{
  "model": "class-conditioned image flow-matching model",
  "dataset": "telescope images of galaxies (Galaxy Zoo DECaLS)",
  "train_examples": 44167,
  "image_size": 48,
  "horizontal_flip": true,
  "conditioning": "class",
  "arch": "dit",
  "objective": "flow_matching",
  "cond_dim": 256,
  "targets": ["roundness"],
  "num_classes": 3,
  "cond_dropout": 0.1,
  "logit_normal_time": false,
  "norm": "layernorm",
  "activation": "silu",
  "mlp_ratio": 4,
  "head_dim": 32,
  "fused_qkv": false,
  "qk_norm": false,
  "inner_norm": false,
  "patch_size": [4, 4],
  "layers": 8,
  "width": 256,
  "positions": "rope",
  "optimizer": "adamw",
  "lr": 0.00082,
  "beta1": 0.95,
  "beta2": 0.999,
  "eps": 1e-08,
  "grad_clip": 0.5,
  "steps": 15400,
  "batch_size": 192,
  "epochs": 66.9,
  "lr_schedule": "cosine",
  "final_lr_fraction": 0.05,
  "warmup_steps": 3080,
  "weight_decay": 0.2
}
Rows from block 2, named by matrix and row number. Each number is 128 + 24 x the weight over the matrix's rms, rounded and kept within 0 to 255. All counts start at 0. Numbers have three digits each.
# ada: adaLN modulation (shift, scale and gate of each sublayer stacked) (model.blocks.2.ada.weight, 1536x256), inputs 172-255
ada.753:120126123118113130126145138124126148124117135141124133116106149119112139127145122125128117111112122146130107140124125145113110128131108141118121114128136128119117120123111148123132135132150119146147119144132153128140132128124116142125152118129130128108
ada.754:136126129148138137125125127127130118125143130108118124133148128132132113136121136134117134143131134118129137108123119111129140124134137109128133129136122129131128124131152131126114125128131132123106127121127121117129122125135136123131119136130124131141
ada.755:130130133149141159136097105128131093129138131080137103147169137119137087168121140114099136184135150109144150079113104081127160108151155083148134133127120122131148129123155129125118098122125125097079124101114112124136129119172141129130090139134111104175
ada.756:143135144107107132121114116111112119106133109125139104145129133145117120141093149156121110114113136110132139127113121124119140113116146127113151112115119119108109111163121124125149108107107124110125122134110117129110114118132142109107104148133144124137
ada.757:123132130115118135126125123127126131134124131130124126127121139128115129126138128121127117131123133133135123130125124130119127125125127130130124124128129125120132132123120123123131127126130120131132123135128134127125129123137128135121129128136131117128
ada.758:123133125131123113129123124119128130133116125132140116125134128133118131119122127127136123104128132130136120129128133132126121127120126132134125126135129129118133126121108128127140122125123119125136131122118132140122134130126125123118108127120126136125
ada.759:114139131123125118124112125130123125135107124131109120128116132126111128119141121115133127139133131140141132129126133131117118125112124131152122120102131123128167132123100118129137112130114120128136126149140135126109139120135125132121126124151116110129
ada.760:111121119114125117133141140136129148137114133143123138110104129120128139110137117126142130112128105146118103140132135146132107133129108144127112127131140137130127130118111140134124140137136122143149131132147157135128136136111112144132155113118123137108
ada.761:126124127144135121136132122128128126127122129122143123128141122121133129134121124121130138122132130126127126119133133122133123127136127122134126132130131129129132130125126131130130126127127126122125132115122130139134134129122122129130115124118119127129
ada.762:132123122150145130133142140135133135133136136128136148125135123124151132129133124129128143127129121127121126129132129130147129131138126129114113139144130133141108128120146134132118141138145135136128132120134127127145128137123123135150166121112124143124
ada.763:129127129112116140133133123126123133120124126127149130130119132124128127149128130132123118132114126128126120126122122129124128120139127126120127123122128128120114129125127131127125129123133133127129123120123136127134128128128125134126142126117130134125
ada.764:106128115109125125128140134138137139148099145147140148107105133111136146129160110112135128106123117152130096142137132148125103127139102145143105142126141139129146135101106132128125150132150122153154119133146154131140144142109103152125148106125111142102
ada.765:124128129127127134130135128126129132124129131126134131129122135121129127139137126120123129137126130138127132126129122126123128130133126127129121128124130124129129130124129130128133129131135128130126124140128130130136126129131128132131133125131129128128
ada.766:101117112109119111137133120143142133142096142148126137114105116104125145110151108100144125104133124151121110143145146144118105141139103146159111139135144144130163143103093135138149138131139134133151135116147144143142145136116107146119107109125117130107
ada.767:149132142138145103120103127122121110121162103124112105136167093164147123112076150167134142098152129088122150124127140119150142125100154123125153131106109128136139119176138101141131104104084136109114132135118092124093112122098151075115084154149145125140
ada.768:141131136093098135115117124110120127111130118124119103136107144137107122137115146140115101126109140116136131126115120127101133118115134124114155102122120120104123115150114133119133110116124124122123118134120133115114113117143139116104109147140146123135
ada.769:141133129126129140121116126126128114132142128112093124128135133138124112128131138129117125149129141115138138110121117112126143121125139110122140124127116128128129128124142118115113124126123124122110125119130119108118118120141141119128122139136133117142
ada.770:118132124136130117136138134121126141135119127138140127118126124126131138130139121124134136117133120147129116137129134140130116123130121139135119136116137127128141131123106129132144124129135116139141126138129138142130138136116119132128128119124121142121
ada.771:108116117157156119149139133143138136137124141136165142123139115110154140132136113112135158126151112141112126137138136136148120133149121138149103155129145136149145143118125136149125131142140143134136137123132129146146145143115114140146134111114111138121
ada.772:108118110128134104136134132123138140135107135150127127104113122114124147119157109112144137109137122153123105145141146149124101132138103146139113135121136138133157140103100134127126131139138128143150129116137147137127143133105106130132127110118120136107
ada.773:134129134124126134119119128126126120125145127115131119135136135136120112117113139132123123136132136122128141113120115114127143129112142115126137122134129121127127124143137130133135123129119128127113131139126115131126118124143143118122113140136135120143
ada.774:140119126122124111134136137120127134116121119138118123128126110131137146130107128144133126094129117103118125145137152145133116130132124139111146120122117136126118124144122132132113124122127142119142134112121130115119123127102120110130122131124137134111
ada.775:133120132132127126133138129129128129117131127135162133138139118126140137134106130134127129108129122118116140141134130132137135141132138139123129131135131123128112127140129136141133134127124144124130137126118119141139123132124130124130129130117134131129
ada.776:122126133141136125126131135133130129126138134129139133130131128129126123122129130124132139139142131146125136127126123122128132130117134128138120136130139116137140129136128136137152130138127122139123134144142119150137125131136136126132127128134129132137
ada.777:121124127141148123129119130144130124141128130122143133124142113132139125113113128137138143123140120126120125122128131123151131125124130124142122142139136138138135127133139128138128133125119129132126139120128123140128139136123125131128115127122114129130
ada.778:102123116135128128134146134129139145128109147133126138116109143104123132138178112094124134146129130171131108128133123132110110131146105132149106137129146124131157140104107145126137131147160115148137121144147153140153141134131112151136146109136112134120
ada.779:134129130133133131122126127130130121132141130121119132132134127131124118115127131126128129144130137124130139120128122118130139135123134121126135128140125125132127128127144126125133134131125127125117131125130115125128122124139138124132123133130132122139
ada.780:126128128138131130130138130123130130123135132136135135129131134120131133136139122117123134129129135142130133134131122133126128131133128136126118133129131117132127131119125131127139134133135128132132128132127120135138123127130128127134132123126130130128
ada.781:130142130123123146122115119121122122131135128107127121122135149136118112143144137132115121149116136130144120106113111113117139106131135109119122125114124125120126126115143118112111118125132113133114113129126133117122125124141133132122138133129118123139
ada.782:110119118154148115144138132142136136141113136142150142118133112112146142122135111115143149113144111140117119139139142139151116137141116141146105148131142139143139140111118133141129137137134134133142139113133135147138146141113112142143135109111111136117
ada.783:117122129145138130135139139137130137126137135122142138126138127120137125133131126123127142141139118142120125122127121124137129126134129124143110140127140125139137132126137139140126131139134129138125135133139135142140135134127125139137144122125111134131
ada.784:118130123132133129130122128132127131137133131101109127116129133124121100118146126120131133157133127146133112097117112107127129114128122101137118130123132132133142134113144127120124123132128113133114126121139140131122137127133127137131134123129115119135
ada.785:122127121112118120134139125121134137131108130149157135125109120122137150134138116121138123108122123141123121151139144150123109134138113149125122135126132131122122131121102125133140134128139132135151126133121137135140133138111112136126132115120134143109
ada.786:143149138114117156117114115126110122133137117102123131131128146146120108134123143153121114147106129112146124106107114110125148104117141105104132116120116128116093115130161112108113132115118102125112110131117127111112122123141138134122151138125131120139
ada.787:130122128134130134137138126130127129122123128136159135136139120121142139148119124128122131114126123119120136137133130131135131128142133136124125133130129130129114128131130132136124132125132143122133131118117121132138127131122124129133135124117128135126
ada.788:123113120127132126140153129129137138115110134156168142125115117116153158148127113125131132101123118135109118153148143155134110131155111155127121141130136138131121127129113139141125144127147152135152127125122135139149132141100108138134137115109128160102
ada.789:128142135116113139131117114114112135126125117124160111130128142133120124154118138135119119118112130129139125123109114125120133105125138123115122119109129122110111119131120127123135107118122110122129113135107132138119129128137134128117133131126126126135
ada.790:126118126146140117133137138134132131123121130142133141126140117122142141117123119127137140109137119128120125140139141138142121138134122141134123139132133132138130131127119135135125141130128135134137139121132125137131132130113119126135128123119123130119
ada.791:123126121124126114134137131127131140133112128149145136118121120126134149121133116126142128098126119135123117149139145149134112134130115149125121133127133135127122131123109129133134137127132128138151128132123135138130135136108115131128138117118132140109
ada.792:127120122127128113135132133123133131124119127148132126122124120122135146127130120122136131108135126132122127145139142146132115136135118146130131132119130131130137133129105127134134126127131136130145133125128130134129129129112120122127118124125132133114
ada.793:132124118133140144131135123136144117132135143126129149129132129116145127133146118108119134142130139128127141125139117123135137141151126126121121144146126129139115137106152126125117149136144139130120128118127112120150121131131126135143139119121135128128
ada.794:129130131130127133132130126129123134127117124121156130129140124129135129141118130141130128115123117119124122123123136126131127113131129125124124127123128133125112125134128129132120127122125127127132126129118136131125133132118121135128139125121123135123
ada.795:136130138118113124120119130108122128111139118124121102137126135140112120131113142137121119125131138125129141123119122124110133125111139123120143110116123113115133120154120129130143105124118127121120127150119124129116116117136144108115108143150142122136
ada.796:116122120126125115134141129122139132121120136151152132124108123114129144131143114105134131121130137157120128145141131145120113143135115147134118137127141121130141134120107137133158134137141135135144131141132127151149127132120120129130116116126134141117
ada.797:143137132083104138126110095105128108111124116136148102143109133136123132159118136125116103122111153116135149135127127133105132122134135133107149116105112119106113124137115107119140109109117139102131110130096114118125112119131137113109099139136155118128
ada.798:136124134133130143123120123128129115118144133109120120142137138125121108138124138122112126158131144119130145109119113107117144123129140109131142123141125121132138128135143136125124120129127131118106128122130115122131114119150142119128109140137130114147
ada.799:129135130125123135130125119126126126132124128124133127132128134128127126134130128127123123131119130124137126123125124125125131126128131125123126126133124127121115128120129124121121127129128120124128123126117131124131131128136129133129135128126126123130
ada.800:114119118135135114140142137132136139125117135147138141118123119114141145126142112114139139118140119148116120144143141146137111138142111147139114143125139132138142139119107131137135136138138139140147134130133135142139137136108114134138138113121123138113
ada.801:087103094161161102155162150153155158152100159157155167091126109090157159109178082090157164112153096179104089151159153157150087141164083157155077168142160153159155156079108152149109160160164136167161143110159158158158159156086084162160168081100095155089
ada.802:129139132133132141130121116128122123134136125112140133129137134133132117140132132131124132141125129127136129113122119115130139119128137114119117131118124126130113131120153112120122128126123120125117118129117122126126129128134134132134143129126124122135
ada.803:112130127126128118129125124127132126130113132140132120130118129123120133132139123115130129131133133147131125136128131134120117128127120139152124133125137121126159132124095128131147118131129121127141127135134135141135137128131123132122110124132120127126
ada.804:142146137119122149119110116129113124136140117099118125128139145146118106132120144151119116141111127104145124102109114107127148107114145101107132113119113132118100118129163112110101125117114109123108111126119126105105123122144141127123153140128127115143
ada.805:115127124144137120141137126125131136127114127141152131125131120118140141142136116119136140122135119141122123139136139139133115131138118140139115139117133131132135135126113124136137125129132130127142127139118134141137142134112116135135129115128120134117
ada.806:142133134122124136122121126120126118121145124122109119137123137139122119130121138134118121145125140117136139122122117123123139127123137122117145121125117119123123124134143120120123123127123127120116124130124118114122116120140141117124119141133138123139
ada.807:150135137111110137114118127111120119118147119124104112132112140146113124133116146142116113136117144115139139127119119125116139122113142120103149110123115117115117118142136124114134119121120121123114123128123118115115105116142146107116116149136152123138
ada.808:114120122126129119139144132132133141127111133152161138125119118114142151138133115118136133106131116144114121152139140150132110133141114152137113139126140132130133134127103136144139134130138140137151131135128138145143137141109112138130136113123123144110
ada.809:102118116147141112140138136135139141136113143141155139114125122109135139118149108103142147126146118163119113139139136139133108138133111142148103147135150129141151144110105144142141133149138124148143139132142140159148144140120112139139135109120113135118
ada.810:120132125132134133131126126142129128140121133119119136127130131123130121130139126125123129137122125124131122118123122122131129125137125119135119130131126136129125130113139128123108129131134126124126124125132141115130138129132126144134149122129114123129
ada.811:116121124134136116128131131130140125130127138136118125130126126118127128118143120107129135152141137149123137132141128128122116151129116135148125134137136122136160136126111134136143123138136139131128133144142128134143132129132127130131114122146125130129
ada.812:143136132129134132122110121122122112130135117122106118127138127144126124131114135143127126128128130107139129123123131124137135116123136123119145126121113134126125123131138109116110120116112124117124124108117119113108125120125133112121113140123127117132
ada.813:108113113149148109143144135137147131131111143149143137119129112110143147130147109104139148125150124151116120147146142143137109140148110147160113152134142132143166143110103137140136137140146141135147138112142133149153143139111108138138112111114109143114
ada.814:144136136118126151115107114130123108126140124098119122137137137141122104133115146145116116152117138106140131100115115102124150113124142099121146121132115131123117119134160120114105126115117126118101119112125120110117119120146139125118118145126128118144
ada.815:122115116137139109136141137129141135123127136153145139125121115117141147116132113113139140114143127141113138150147140146137116150137118150130123142135136128139134135125120136142142139141137145136141138138131118142141127135112120123139127117123140140116
ada.816:143135144113117152113110115125119115118149123098126114145132143144117098130105154149113112155116138107134142103108106101116155120114149102115148111138120120117112113156158126124128120119115124117099120141120119117123113119156150123116122150142139114151
ada.817:130145136121119153112112120125116125133137125094102117126134159139099096134141144135114113162113139129151117091104103100109145102113137095129129112120122125117130122120146122105112120125124098134104111133134140113111126118155139138116140140138115116148
ada.818:144125137118120130125127132128121128122137118121122125137133122138131125121100139149123120106119124095120140123124128124132140128122142122109142116130117132121100118149143129133120126117120138118121131125115118112118118124125138116123128139135143121131
ada.819:132147140140133146131123119126113128135138118115141127138145138137134115153121137139115131142119126116142136116113111115135142113126143116119116124111120122124106121128147112122123120120120114119116115138109120120123127126139139130132152131129121123142
ada.820:156143147095102144106103112110113108110146109112100102147116142154105111133100157154113100139108151099145148117113115113106150122104150112105165099120106114106110108158144113109138111106105121106107115136113111104103105108150153106103101159147156110146
ada.821:121125125128131121141142128129130138128115128144161140128121117119147143137124117125135134106129117132119122146136138143139116131141119145131118139127135132131123131127116130140137136125133136129146130128120133142141136139111116135133136117119125138113
ada.822:136130129141136142128133131134126126133146131111123141132145133129137114127126133129119132146127130120130133112122114113139144128131139113116122131143123128135108128123161130125115139132133128127110129125127118119135121128139136129143151130124126129140