From a checkpoint of a small class-conditioned image flow-matching model.
Model: 9.59M parameters, 48-pixel images, arch dit, norm layernorm, activation silu, patch size [4, 4], layers 8, width 256.
Training: adamw at rate 0.00082, 15400 steps.
Data: trained on telescope images of galaxies (Galaxy Zoo DECaLS), 44167 training examples, 66.9 epochs.
Rows from block 3 of a small class-conditioned image flow-matching model, named by matrix and row number. Rows with one number belong to one neuron. Each number is 500 + 25 x the weight over its row's rms, rounded and kept within 0 to 999. All counts start at 0. Numbers have three digits each. After the name is the row's rms in percent of the matrix's.
Before each neuron's rows are labels from the 100 images, of 14976 (inputs lightly noised), where the neuron reaches its highest value: "top examples" is what is common among them. Only what is clearly more common there than usual is listed. The data: telescope images of galaxies (Galaxy Zoo DECaLS). In brackets: how many of the 100.
# fc1: MLP up (model.blocks.3.mlp.fc1.weight, 1024x256), inputs 0-85
# fc2: MLP down (model.blocks.3.mlp.fc2.weight, 256x1024, transposed), outputs 0-85

top examples: roundness: round (41)
fc1.282 099:469515547533588492489507483495527509500501519472462506495532471507509496490479506497535498526521537544502465510496517492541468498498521494500472454537501515484502503509500550503502507504494523471553517480515503490456495517501488511555528509511508536490502499
fc2.282 094:492497513533570522497510503508467516506490475527540508498458503507514498470465523499515511526477520458445509526534523518503493499503500500495483451494491488477512488502503465526484468485465499507490519491512533515539502465556511493517503484506496508517499508

top examples: spiral arms: yes (39)
fc1.574 102:501493467497488481500477491501518542498533456471536503478503504503537493493510483526478517486497488508496496518494484497475492502489480501505500484467492515489477490522554490510482449513552464489538498482510512494461507482489497520515538510494505468538508479
fc2.574 091:488532508500493525516517508508500517540487462459466507439465532504493470496505487537486521488520520555487515535486490500525497523494527509526526524537476512504486503485504484502496508501439484512445532503466471475496494494500506498494437497534485510513494502

top examples: shape: featured or disk (61); edge-on disk: no (52); bar: no (33)
fc1.359 112:514446483527500483481471500506489490490457560471519504530494463509511480543503502550511508515514461518502517518528537489528496507480523493456468514494482483505490461468547489483486456492530470402585502504505499537481526471548513477527489488461485490520499474
fc2.359 102:560445528517522486529505544461491492524539559489495503463485497495478476483504503467501492509544533527492499532510560508490509492499510488434522528482497510493462487475533514481481493472459522439496527493525495456536514478500507517488514510547505505498491506

top examples: edge-on disk: no (51); bar: no (33)
fc1.740 151:493499498502497442547532494506536463460486495525460475519486510512521508522504490523508495435495474526466449499493479520525499505433448492482497501460500472469508487484467545547533496478475517457481517505519500540473519518524468506501481498475503507510464478
fc2.740 123:499516513461512481485495522542510498540482530510543494489510531504508509506488565490560494510530489482502504506531492505487519477516468494524499572479491482477536514522543467528517467470477513561498485503516516526492468511563511512518492515504503485490495512

top examples: shape: featured or disk (65); edge-on disk: no (54); spiral arms: yes (39)
fc1.141 096:487524526489471458485469465515462477535498536493528493514518451511407508477505498490503523507505494483493509498535453490482479510490507480503498478463479496507480491501526464429489509522495510495518486518528518506480488485486493546493487512513522506451498488
fc2.141 092:515510456483494534493508483486485495465515488480465503512500488506569512502483507493515506510484484477472536522512457485553525440509486505518495477521512490506513485496509525548508506465542538554496481493494496497477505486477500515511446505495516469466508503

top examples: edge-on disk: no (51); spiral arms: yes (40)
fc1.168 097:470525494506498496496457545497506518480445519488536535449515516511499506487476514553517516542483537522493473526533460477511496519498508489461438498542542517477519500538500509489493501499527459469458506486520512489478507482452497456537490482511480489504495468
fc2.168 101:518557522474524478512491504547465498458528506505473483448492500498480457489552484522524509485471493547470561498505466492543487489454535460490454518460473505508501490510517487503494492468487479468500510487500494530477502505521510479476452497529499507528502476

top examples: shape: featured or disk (66); edge-on disk: no (53); bar: no (32)
fc1.395 084:509515498520504492499482502528503505469485481527520508482577528485468449478533475467483514528528502501437480448534518488507516539486493480495464515485529459493493440498498490504526486473514520459568510483557526500522516478531497525511485497439534504509488479
fc2.395 086:464514501533539463501482495456527492496510534497502510494534528495481491438468497494506467501494501546487516483486549519523492490464471532476514524476540514530512484512502473521481525461498425498469517508475458516513517483482513501513474495521517525514489485

top examples: spiral arms: yes (39)
fc1.508 085:495436480476525519484494478494492511500535484493543460534511453501485566489510466486494557527509449505509547481516451515491530459536513507496479487479488500499480476503541516531546516495451529507501493516500489492459523521483503508515486502533502515538522520
fc2.508 085:520464522483510482504474484508516501513445479505481527526510503500500524452504474480522547517480542510460524525494521478515429526507463493520525494539505507476495454500537524470484498529563517518506492498523488460490523513535500539488462505468500476534493498

top examples: bulge size: small (25)
fc1.392 124:482451493503518492496475498526504490491533520495502482503478425490537500492527521467482492470498495476523506505508488506498519548470473493503496491417508464503514507490535456450487478513489504549518493475486493500498490483491473530579510523512532512480506491
fc2.392 142:497451471483504516453503452499438506457490482498452523495478485494467512506485512505515487499483506518505488499507494522498562433519494499522509519484523517493512501469510520439520498506512503546493480489533514488512507484464508504468444494487513469488493488

top examples: shape: star or artifact (27)
fc1.448 108:490478534489500501484519509548457480450450498498555516518552570512467533506464487516512522479509506470481479487510520509541536484524480476487527497522536485504516524513479513542487492498503473475504518524512455523542504519544516474487490501454503477491536516
fc2.448 100:502498537480561504511494512529534500485500484511493490484481540499512466520468512473479468501488525511512458508495543502542498482537479478493503509506448471496509502502484533555509488560514503515475534482484578491536493505545520510503447483495474549469497509

top examples: spiral arms: yes (39)
fc1.535 096:493483522468495464478476463436487496523506547499522482552506457530538524434502481492461496493527524474521525509513512511502486452491520480484390537473483530510473464523550515466500512519500501476566477520503513498491523531504486520553481474546497495464493485
fc2.535 084:525497462537486530513510469560514512454489545504466507550489476500437544532443491433507464495533485472522491508487514495457521559496494497472447469504502483511555464518552510460512487497494515519506542514536488524514503543463492515480501490453528489449485490

top examples: edge-on disk: no (53); bar: no (30)
fc1.277 183:489502515525508447492528503540535513475511502497448503481533490513498493508457488528534494480469482542477448486504454512542495518478445485463527506457515481488464507468480544497513486508490504482502506477560521537484501479487468523512500487514548533503483505
fc2.277 145:511489493450514468457509501556463508508489502517520491520521539501494502512488512487538487503504500469510492486515542505494514500441407524519472551467524473514524519529524470519511503512476538532470515530526518544492436527550494498503521500523478529483501511

top examples: shape: featured or disk (70); edge-on disk: no (63); spiral arms: yes (52)
fc1.606 165:489441541540499512472492482501530481487493502495459493510489510501503491538530495487533482416500500518517460492498506525545553530482447506452505505520510508473505494470488529550491481483500508499467491473516539545535499524525500506499482494478494487481483515
fc2.606 127:517541522540464534489489524506480502497486497502544473505470462505495497540515473483519457543513502485512467520520476510522502492522432497521513526511515487508541509562535454515475501512508486512496488514517504495468445480517507492459511496504494469511501491

top examples: roundness: cigar-shaped (25)
fc1.430 111:457499479533546508507465552522557482491485516507504505509492464488467512484516519458513535484511525538485496518547488451508529527482476505483534495510457471479503504476498476476530482547521479491487486475496493507458447505481500496532488529502500513479525486
fc2.430 098:499451507530468521498491510508508481484521511507499500488514494493524516566517527503492502520490477542481491514517520506488473473460518473515475550505473519474513500503482476473507489509490498485501535489528519453486475510567517511519547506484475552497503515

top examples: bulge size: small (25)
fc1.229 130:478497486503499477484488515469507488484474507503525460486477490474515497565482541500498526506493523500486498491534545483528520466464530471502533513474493489479528477511498453506559518526489509471522477513509456481501460496466517490505467528458573533520521493
fc2.229 131:516477534552499526510502500497472493483516502489513542467502486493464492472528494500481486509514526521479443477526507483479521510485453517531501499516495526493502452519480549484486552538534493505498475472512539505500482485512514481488460478438526439519491487

top examples: edge-on disk: no (50); bulge size: small (26)
fc1.127 172:476485516511552486484514515481471531505502497489480487522530462515500538525519547505504507474493493525512500503523475513495502553469535517484505494511509509483500496490503476550518502523507552491525483464494514505485478507514441519516519497498508522487508516
fc2.127 183:533502502534537498519512498482493494528492507492511477496506547502492483510517478461469521503534466486469546494493543488456461526508450504512497493516510498505477494507502503487489502535486505468517499506499498521480506513476501496534534505494474540502497497

top examples: spiral arms: yes (39)
fc1.56 216:479483505513491460487532530508539536525538511505484477470541463498530509449476498504537498549466520524509467509504454509521484491499499503478482473471503482481482512514523537500519490502551476516531491466563527510482503500478453508514465509505533466509513481
fc2.56 243:514505478507489486472521476527476501502497495518495489544547518503499515489514535556525493486520512452489485484506534498445509498413476493516518484498450478502534508493502495516505515601501513470476512543490524557523471499545508533534503492531494543482498519

top examples: spiral arms: yes (39)
fc1.763 080:493471540492536480503478472501502502436511492527509526541492519520478493441519499466507527491517528509479499503481475523560501469479473533493478519504504478491525542508533487471548464531528469516447471517528496519524522497493511541496477508511503520468500508
fc2.763 063:469487452522556533506498455503519527532483449509495491545488500508508482511469524502514475527494448500518444473500540502443512560511491522473476491544504544482540524474526492471511493564466485563543504536474503514509485496547522477507477501506497484502488503

top examples: bulge size: small (26)
fc1.723 115:488514473516514489479441494491507505517467496496519515440535528480502503535503527508481482538502550479486497480513489484485528507526509489514511486495513482513543515594498453535492484476513546513507508522513443480527521498565520464510507538462518513496559486
fc2.723 107:477475481533514512451478511480511496547489491489484478487441535497509499482509494506494507504503459548519486538503478518501494499501538482513521500513537491494522471428508526537503489523513518507511476520490548491496510501535497502497475497473509468496490517

top examples: shape: star or artifact (31)
fc1.308 138:500449507484501491469446519503473517502488514501567503527514492509481512505499478494513494479472491544525493498499454508510453541529500490479483477476511498508479487488493492461513481521495457480533467485538512486499499496514496506506471498491517452470499471
fc2.308 135:489489536476513501507522494515491498507515494498447512522500505498523498513489499495526505506496496511523501500492465505510533504491487523517512481532448499511501509482490511484504503530510477520466498487490467472529544476484520527501469494474504594502504504

top examples: spiral arms: yes (39)
fc1.130 098:496492480539544489499460491541529490450512481524531545522491493509561468504535490491453510531514514507513504492498512458514513500459463475503503494437513478488481490505562521512491491499505469500468520487496513490503528455477496492519468497486554502531501485
fc2.130 108:510506496489502502499519488450467507482492454548482492499515512498425483526444518505461497502526520543510525517479502486538482507474503500477496517515484529486471530502542467521514518498528478487490525491527473487476512504508495513493484495489484452552515499

top examples: shape: star or artifact (28)
fc1.739 130:508496509498480491573478507506538466500501478502503502530477547514502516520468517503513506472487492535482490483499473506554549517475424498483516485459508534491523496519497515560523500479509524483476494505514479546511521527559483465504504469475534456488482483
fc2.739 109:500479512483512503469516495539560523501488497491536509475549548498529488514496465500540488495507494521501486512496478515500511490480500500501482548480483480521523496518518472503494493498488482500484487512500520485493479501524491530539532485513502512475501492

top examples: shape: star or artifact (32)
fc1.241 125:510485505481481493553492498507493461501502514511476505526486498453491491519515551501545483486485521492479517475529510501505467504548484540518515475494478512477528505504471457461517556511478498517478523516529510542495476530520512506466460568495492442490554473
fc2.241 115:548521479529488507496535478530503520482496473476521502465518475502507519524484451476499520496517507471481570479474539495480536495493503506492502503489537506484526501490499434480495476529469471500486509487509483527470477490502441517573536547508513522509507485

top examples: shape: featured or disk (65); edge-on disk: no (60); spiral arms: yes (51)
fc1.43 166:499486540512501467509509474462512512503508509515481525522555529487516536519483506516460502511486474513502508471541495489489488514493507497459455490488488475442536459520505515476497485505511528495510522497560493475519483554516504481482490510515538473507510486
fc2.43 124:455478527508530533520504515452534493499529473493506528503523434490521475492503456514467477475521445491485504490494488504483529461509526497511528486503523498483487514479486489486515528511485497491492534487500496472480500472498499486529504495523486471458506489

top examples: edge-on disk: no (51); bar: no (33)
fc1.326 151:493524489490508499508465508457538492530452463508533531528484525489467507545480481565502526514472523500499506502517478485507483467494516515460488525531506559481524509518456508466511538516533486461491501501501509522495470530465508455508453495471517499527509476
fc2.326 167:531546525468524462544514576504496483518550470478512481497485534497509486498522487520490538495501493491471503527502491489475503515505478511510508497460550461494451538538451469529515511513476512495490511462500469496495540531478512494537526518493497543519504501

top examples: roundness: round (48)
fc1.440 063:463477505495495510496530516503499464468486497498518515507486441533479549522526498509490503485489497518467480478469527447522501539534464496518455526546443514450515516465538452484507471481500496468502523506462408498498532490513492524481495527510520512487479499
fc2.440 071:529493521490488487544477523508511522529509495510483508514454501505487470457517486466482522520511520472440476528484533498516518510501520478528509504507538507446496500491526556549512478478516546512507487490524626500516524513514510515514492476510496486500488490

top examples: shape: star or artifact (32)
fc1.35 146:503505491504503499513505528506517478506478500509494508497514520450472484500510499501515509490499500495486526493506453497488467512478462508492509489477520510477517485495477477491492542472505531498465491495560532520523478520533520506500474544471507426487540506
fc2.35 142:496523492544473488527546500503474489513508512502488514491526508494499499506491428476489494508507515469496566510488488505499511538472483495485487554507497500510495500510500440516505509510487480542520523481489505503478513517464455506517556576477517576502503484

top examples: bulge size: small (29)
fc1.362 166:465525546534500496526504502481483513507480537525505507485531504492518514558479508537481471456480512513518448497469535495531532508479497531470515501523491523484511490533505502525509508528524468507499519449551536484521492513528477474490488508456476489488488497
fc2.362 153:521471486472508512490511512509514484508514463494490498510487446503554498488487447494457514505510492510496487507521493498514552504518562483521498496470544503499474507494498492503481504489518485525506534495500509491467517523486476512513528492504537503497500508

top examples: bulge size: small (27)
fc1.493 171:481459506527499473508530494475541450491549499464494498485531499485515542549453508532500464457533508527469494487498522495576460539520497518511527527472518487447494528525508508491487489502520500480480528469489500496514487526519478516489508489514519525510510482
fc2.493 141:497546465458467469507509518497513532496556503554521490525522472494501430536436454491519525533497519500525517505530506492557498510505522503466473497514488475494492461492468464522501486479511496485479489515491493525508481463517485507549540489506498480496491506

top examples: shape: featured or disk (65); edge-on disk: no (51); spiral arms: yes (43)
fc1.22 125:503497519508504487562489507471541476511512482503482516486524491514505514520503484522498510497477507521492504462489453522527505499511520488477471490434523530510512485523507497532510530468535496497465494494507501544490514518546470466514525481483513434497481506
fc2.22 111:487470459519526498502515481481499530488498520483495487486568536499504505496517527536549528489503473477482519514491484500468496517478504508494512542500513518489517480503504456510493493528522505468473548502508548516533477507519496519562569501519502512508495515

top examples: spiral arms: yes (40)
fc1.666 120:495466483532488506495483514519511477504511494485493524504507484477519483514475520467525510493470496472494500526491496490515507510514464506496490487458539474491505510492528482536549451489534502507518474512528497512492497497544520496528507529496485497516533463
fc2.666 115:516503502509528519512495509528459497471510512504531507499466497511525517527516505492495487485500492515485445544499460476491489493446482526482469471472535490556499520536509484460507503500535527489482500497464504466497527521452512505472514505468505546477504479

top examples: spiral arms: yes (43)
fc1.583 111:483460488535534460484472523520510537491536538467520476486506503499525471436494487528581510534454508517468509438506517507515511479482493516499556512508505484496461515497530522479512471517529463506479455485524522528489524510525496498524510505459566488530492490
fc2.583 121:515502494546536526504491517488479516524476545446472519507492519498488461567544500498502540501476504515452527528507550513503478529479520532458513472536528538501492554459521491477519505514470493521496487482490468486511488461556471531500494501513559508520494528

top examples: edge-on disk: no (50)
fc1.160 085:479475536499471514496452464466555504505511525493535496521503506496519503479502507505493463506518450538509450451490501498506542523513435486534518542510536509477518490499520533496509473540482520469467517483482521500488523543469523462518501468513535513537517505
fc2.160 089:481513467493491515456478480507490494488515520493480479522480510500435511504512542526481500506515510470500503490501524515503442468498538505493509490465472483436441525492490470488499506535512493501517534491493454480539489512460476507485530506483494558571483501

top examples: roundness: round (43)
fc1.425 114:506510520462507454543513488499440505482481496533461503504447493505539498484534466479462506531514529526477506505542486508541509496488509514487479524466449482492523517528486526460491510551508488488494477480463486542481504529459471513482455487476486522481487501
fc2.425 096:502494485462518490472510492489563526518526480504536495483509532508493505490474509428533519502525514469474489510518548496525517554486499521500472482477529511544497496534480462464465520561483513498489476516483529540493523532530492475507511518527520490482498479

top examples: spiral arms: yes (40)
fc1.478 117:512494506492471485508476512454537527473515510456503479489482500506496536444503499486490487531499517489548509524480473510515470488469489496468448504473538541497484504472526477483508514489548463494588508468523532500481512495459493548527476479528463476495491486
fc2.478 111:500476507490512524510513512532491533478508505473495526478473522492505536516477480503513456509497507471530545499477493522497516549483536495485502512529506483496474501488494534478542523455458505527445506473508447507504505517471496522488422498469493509478506508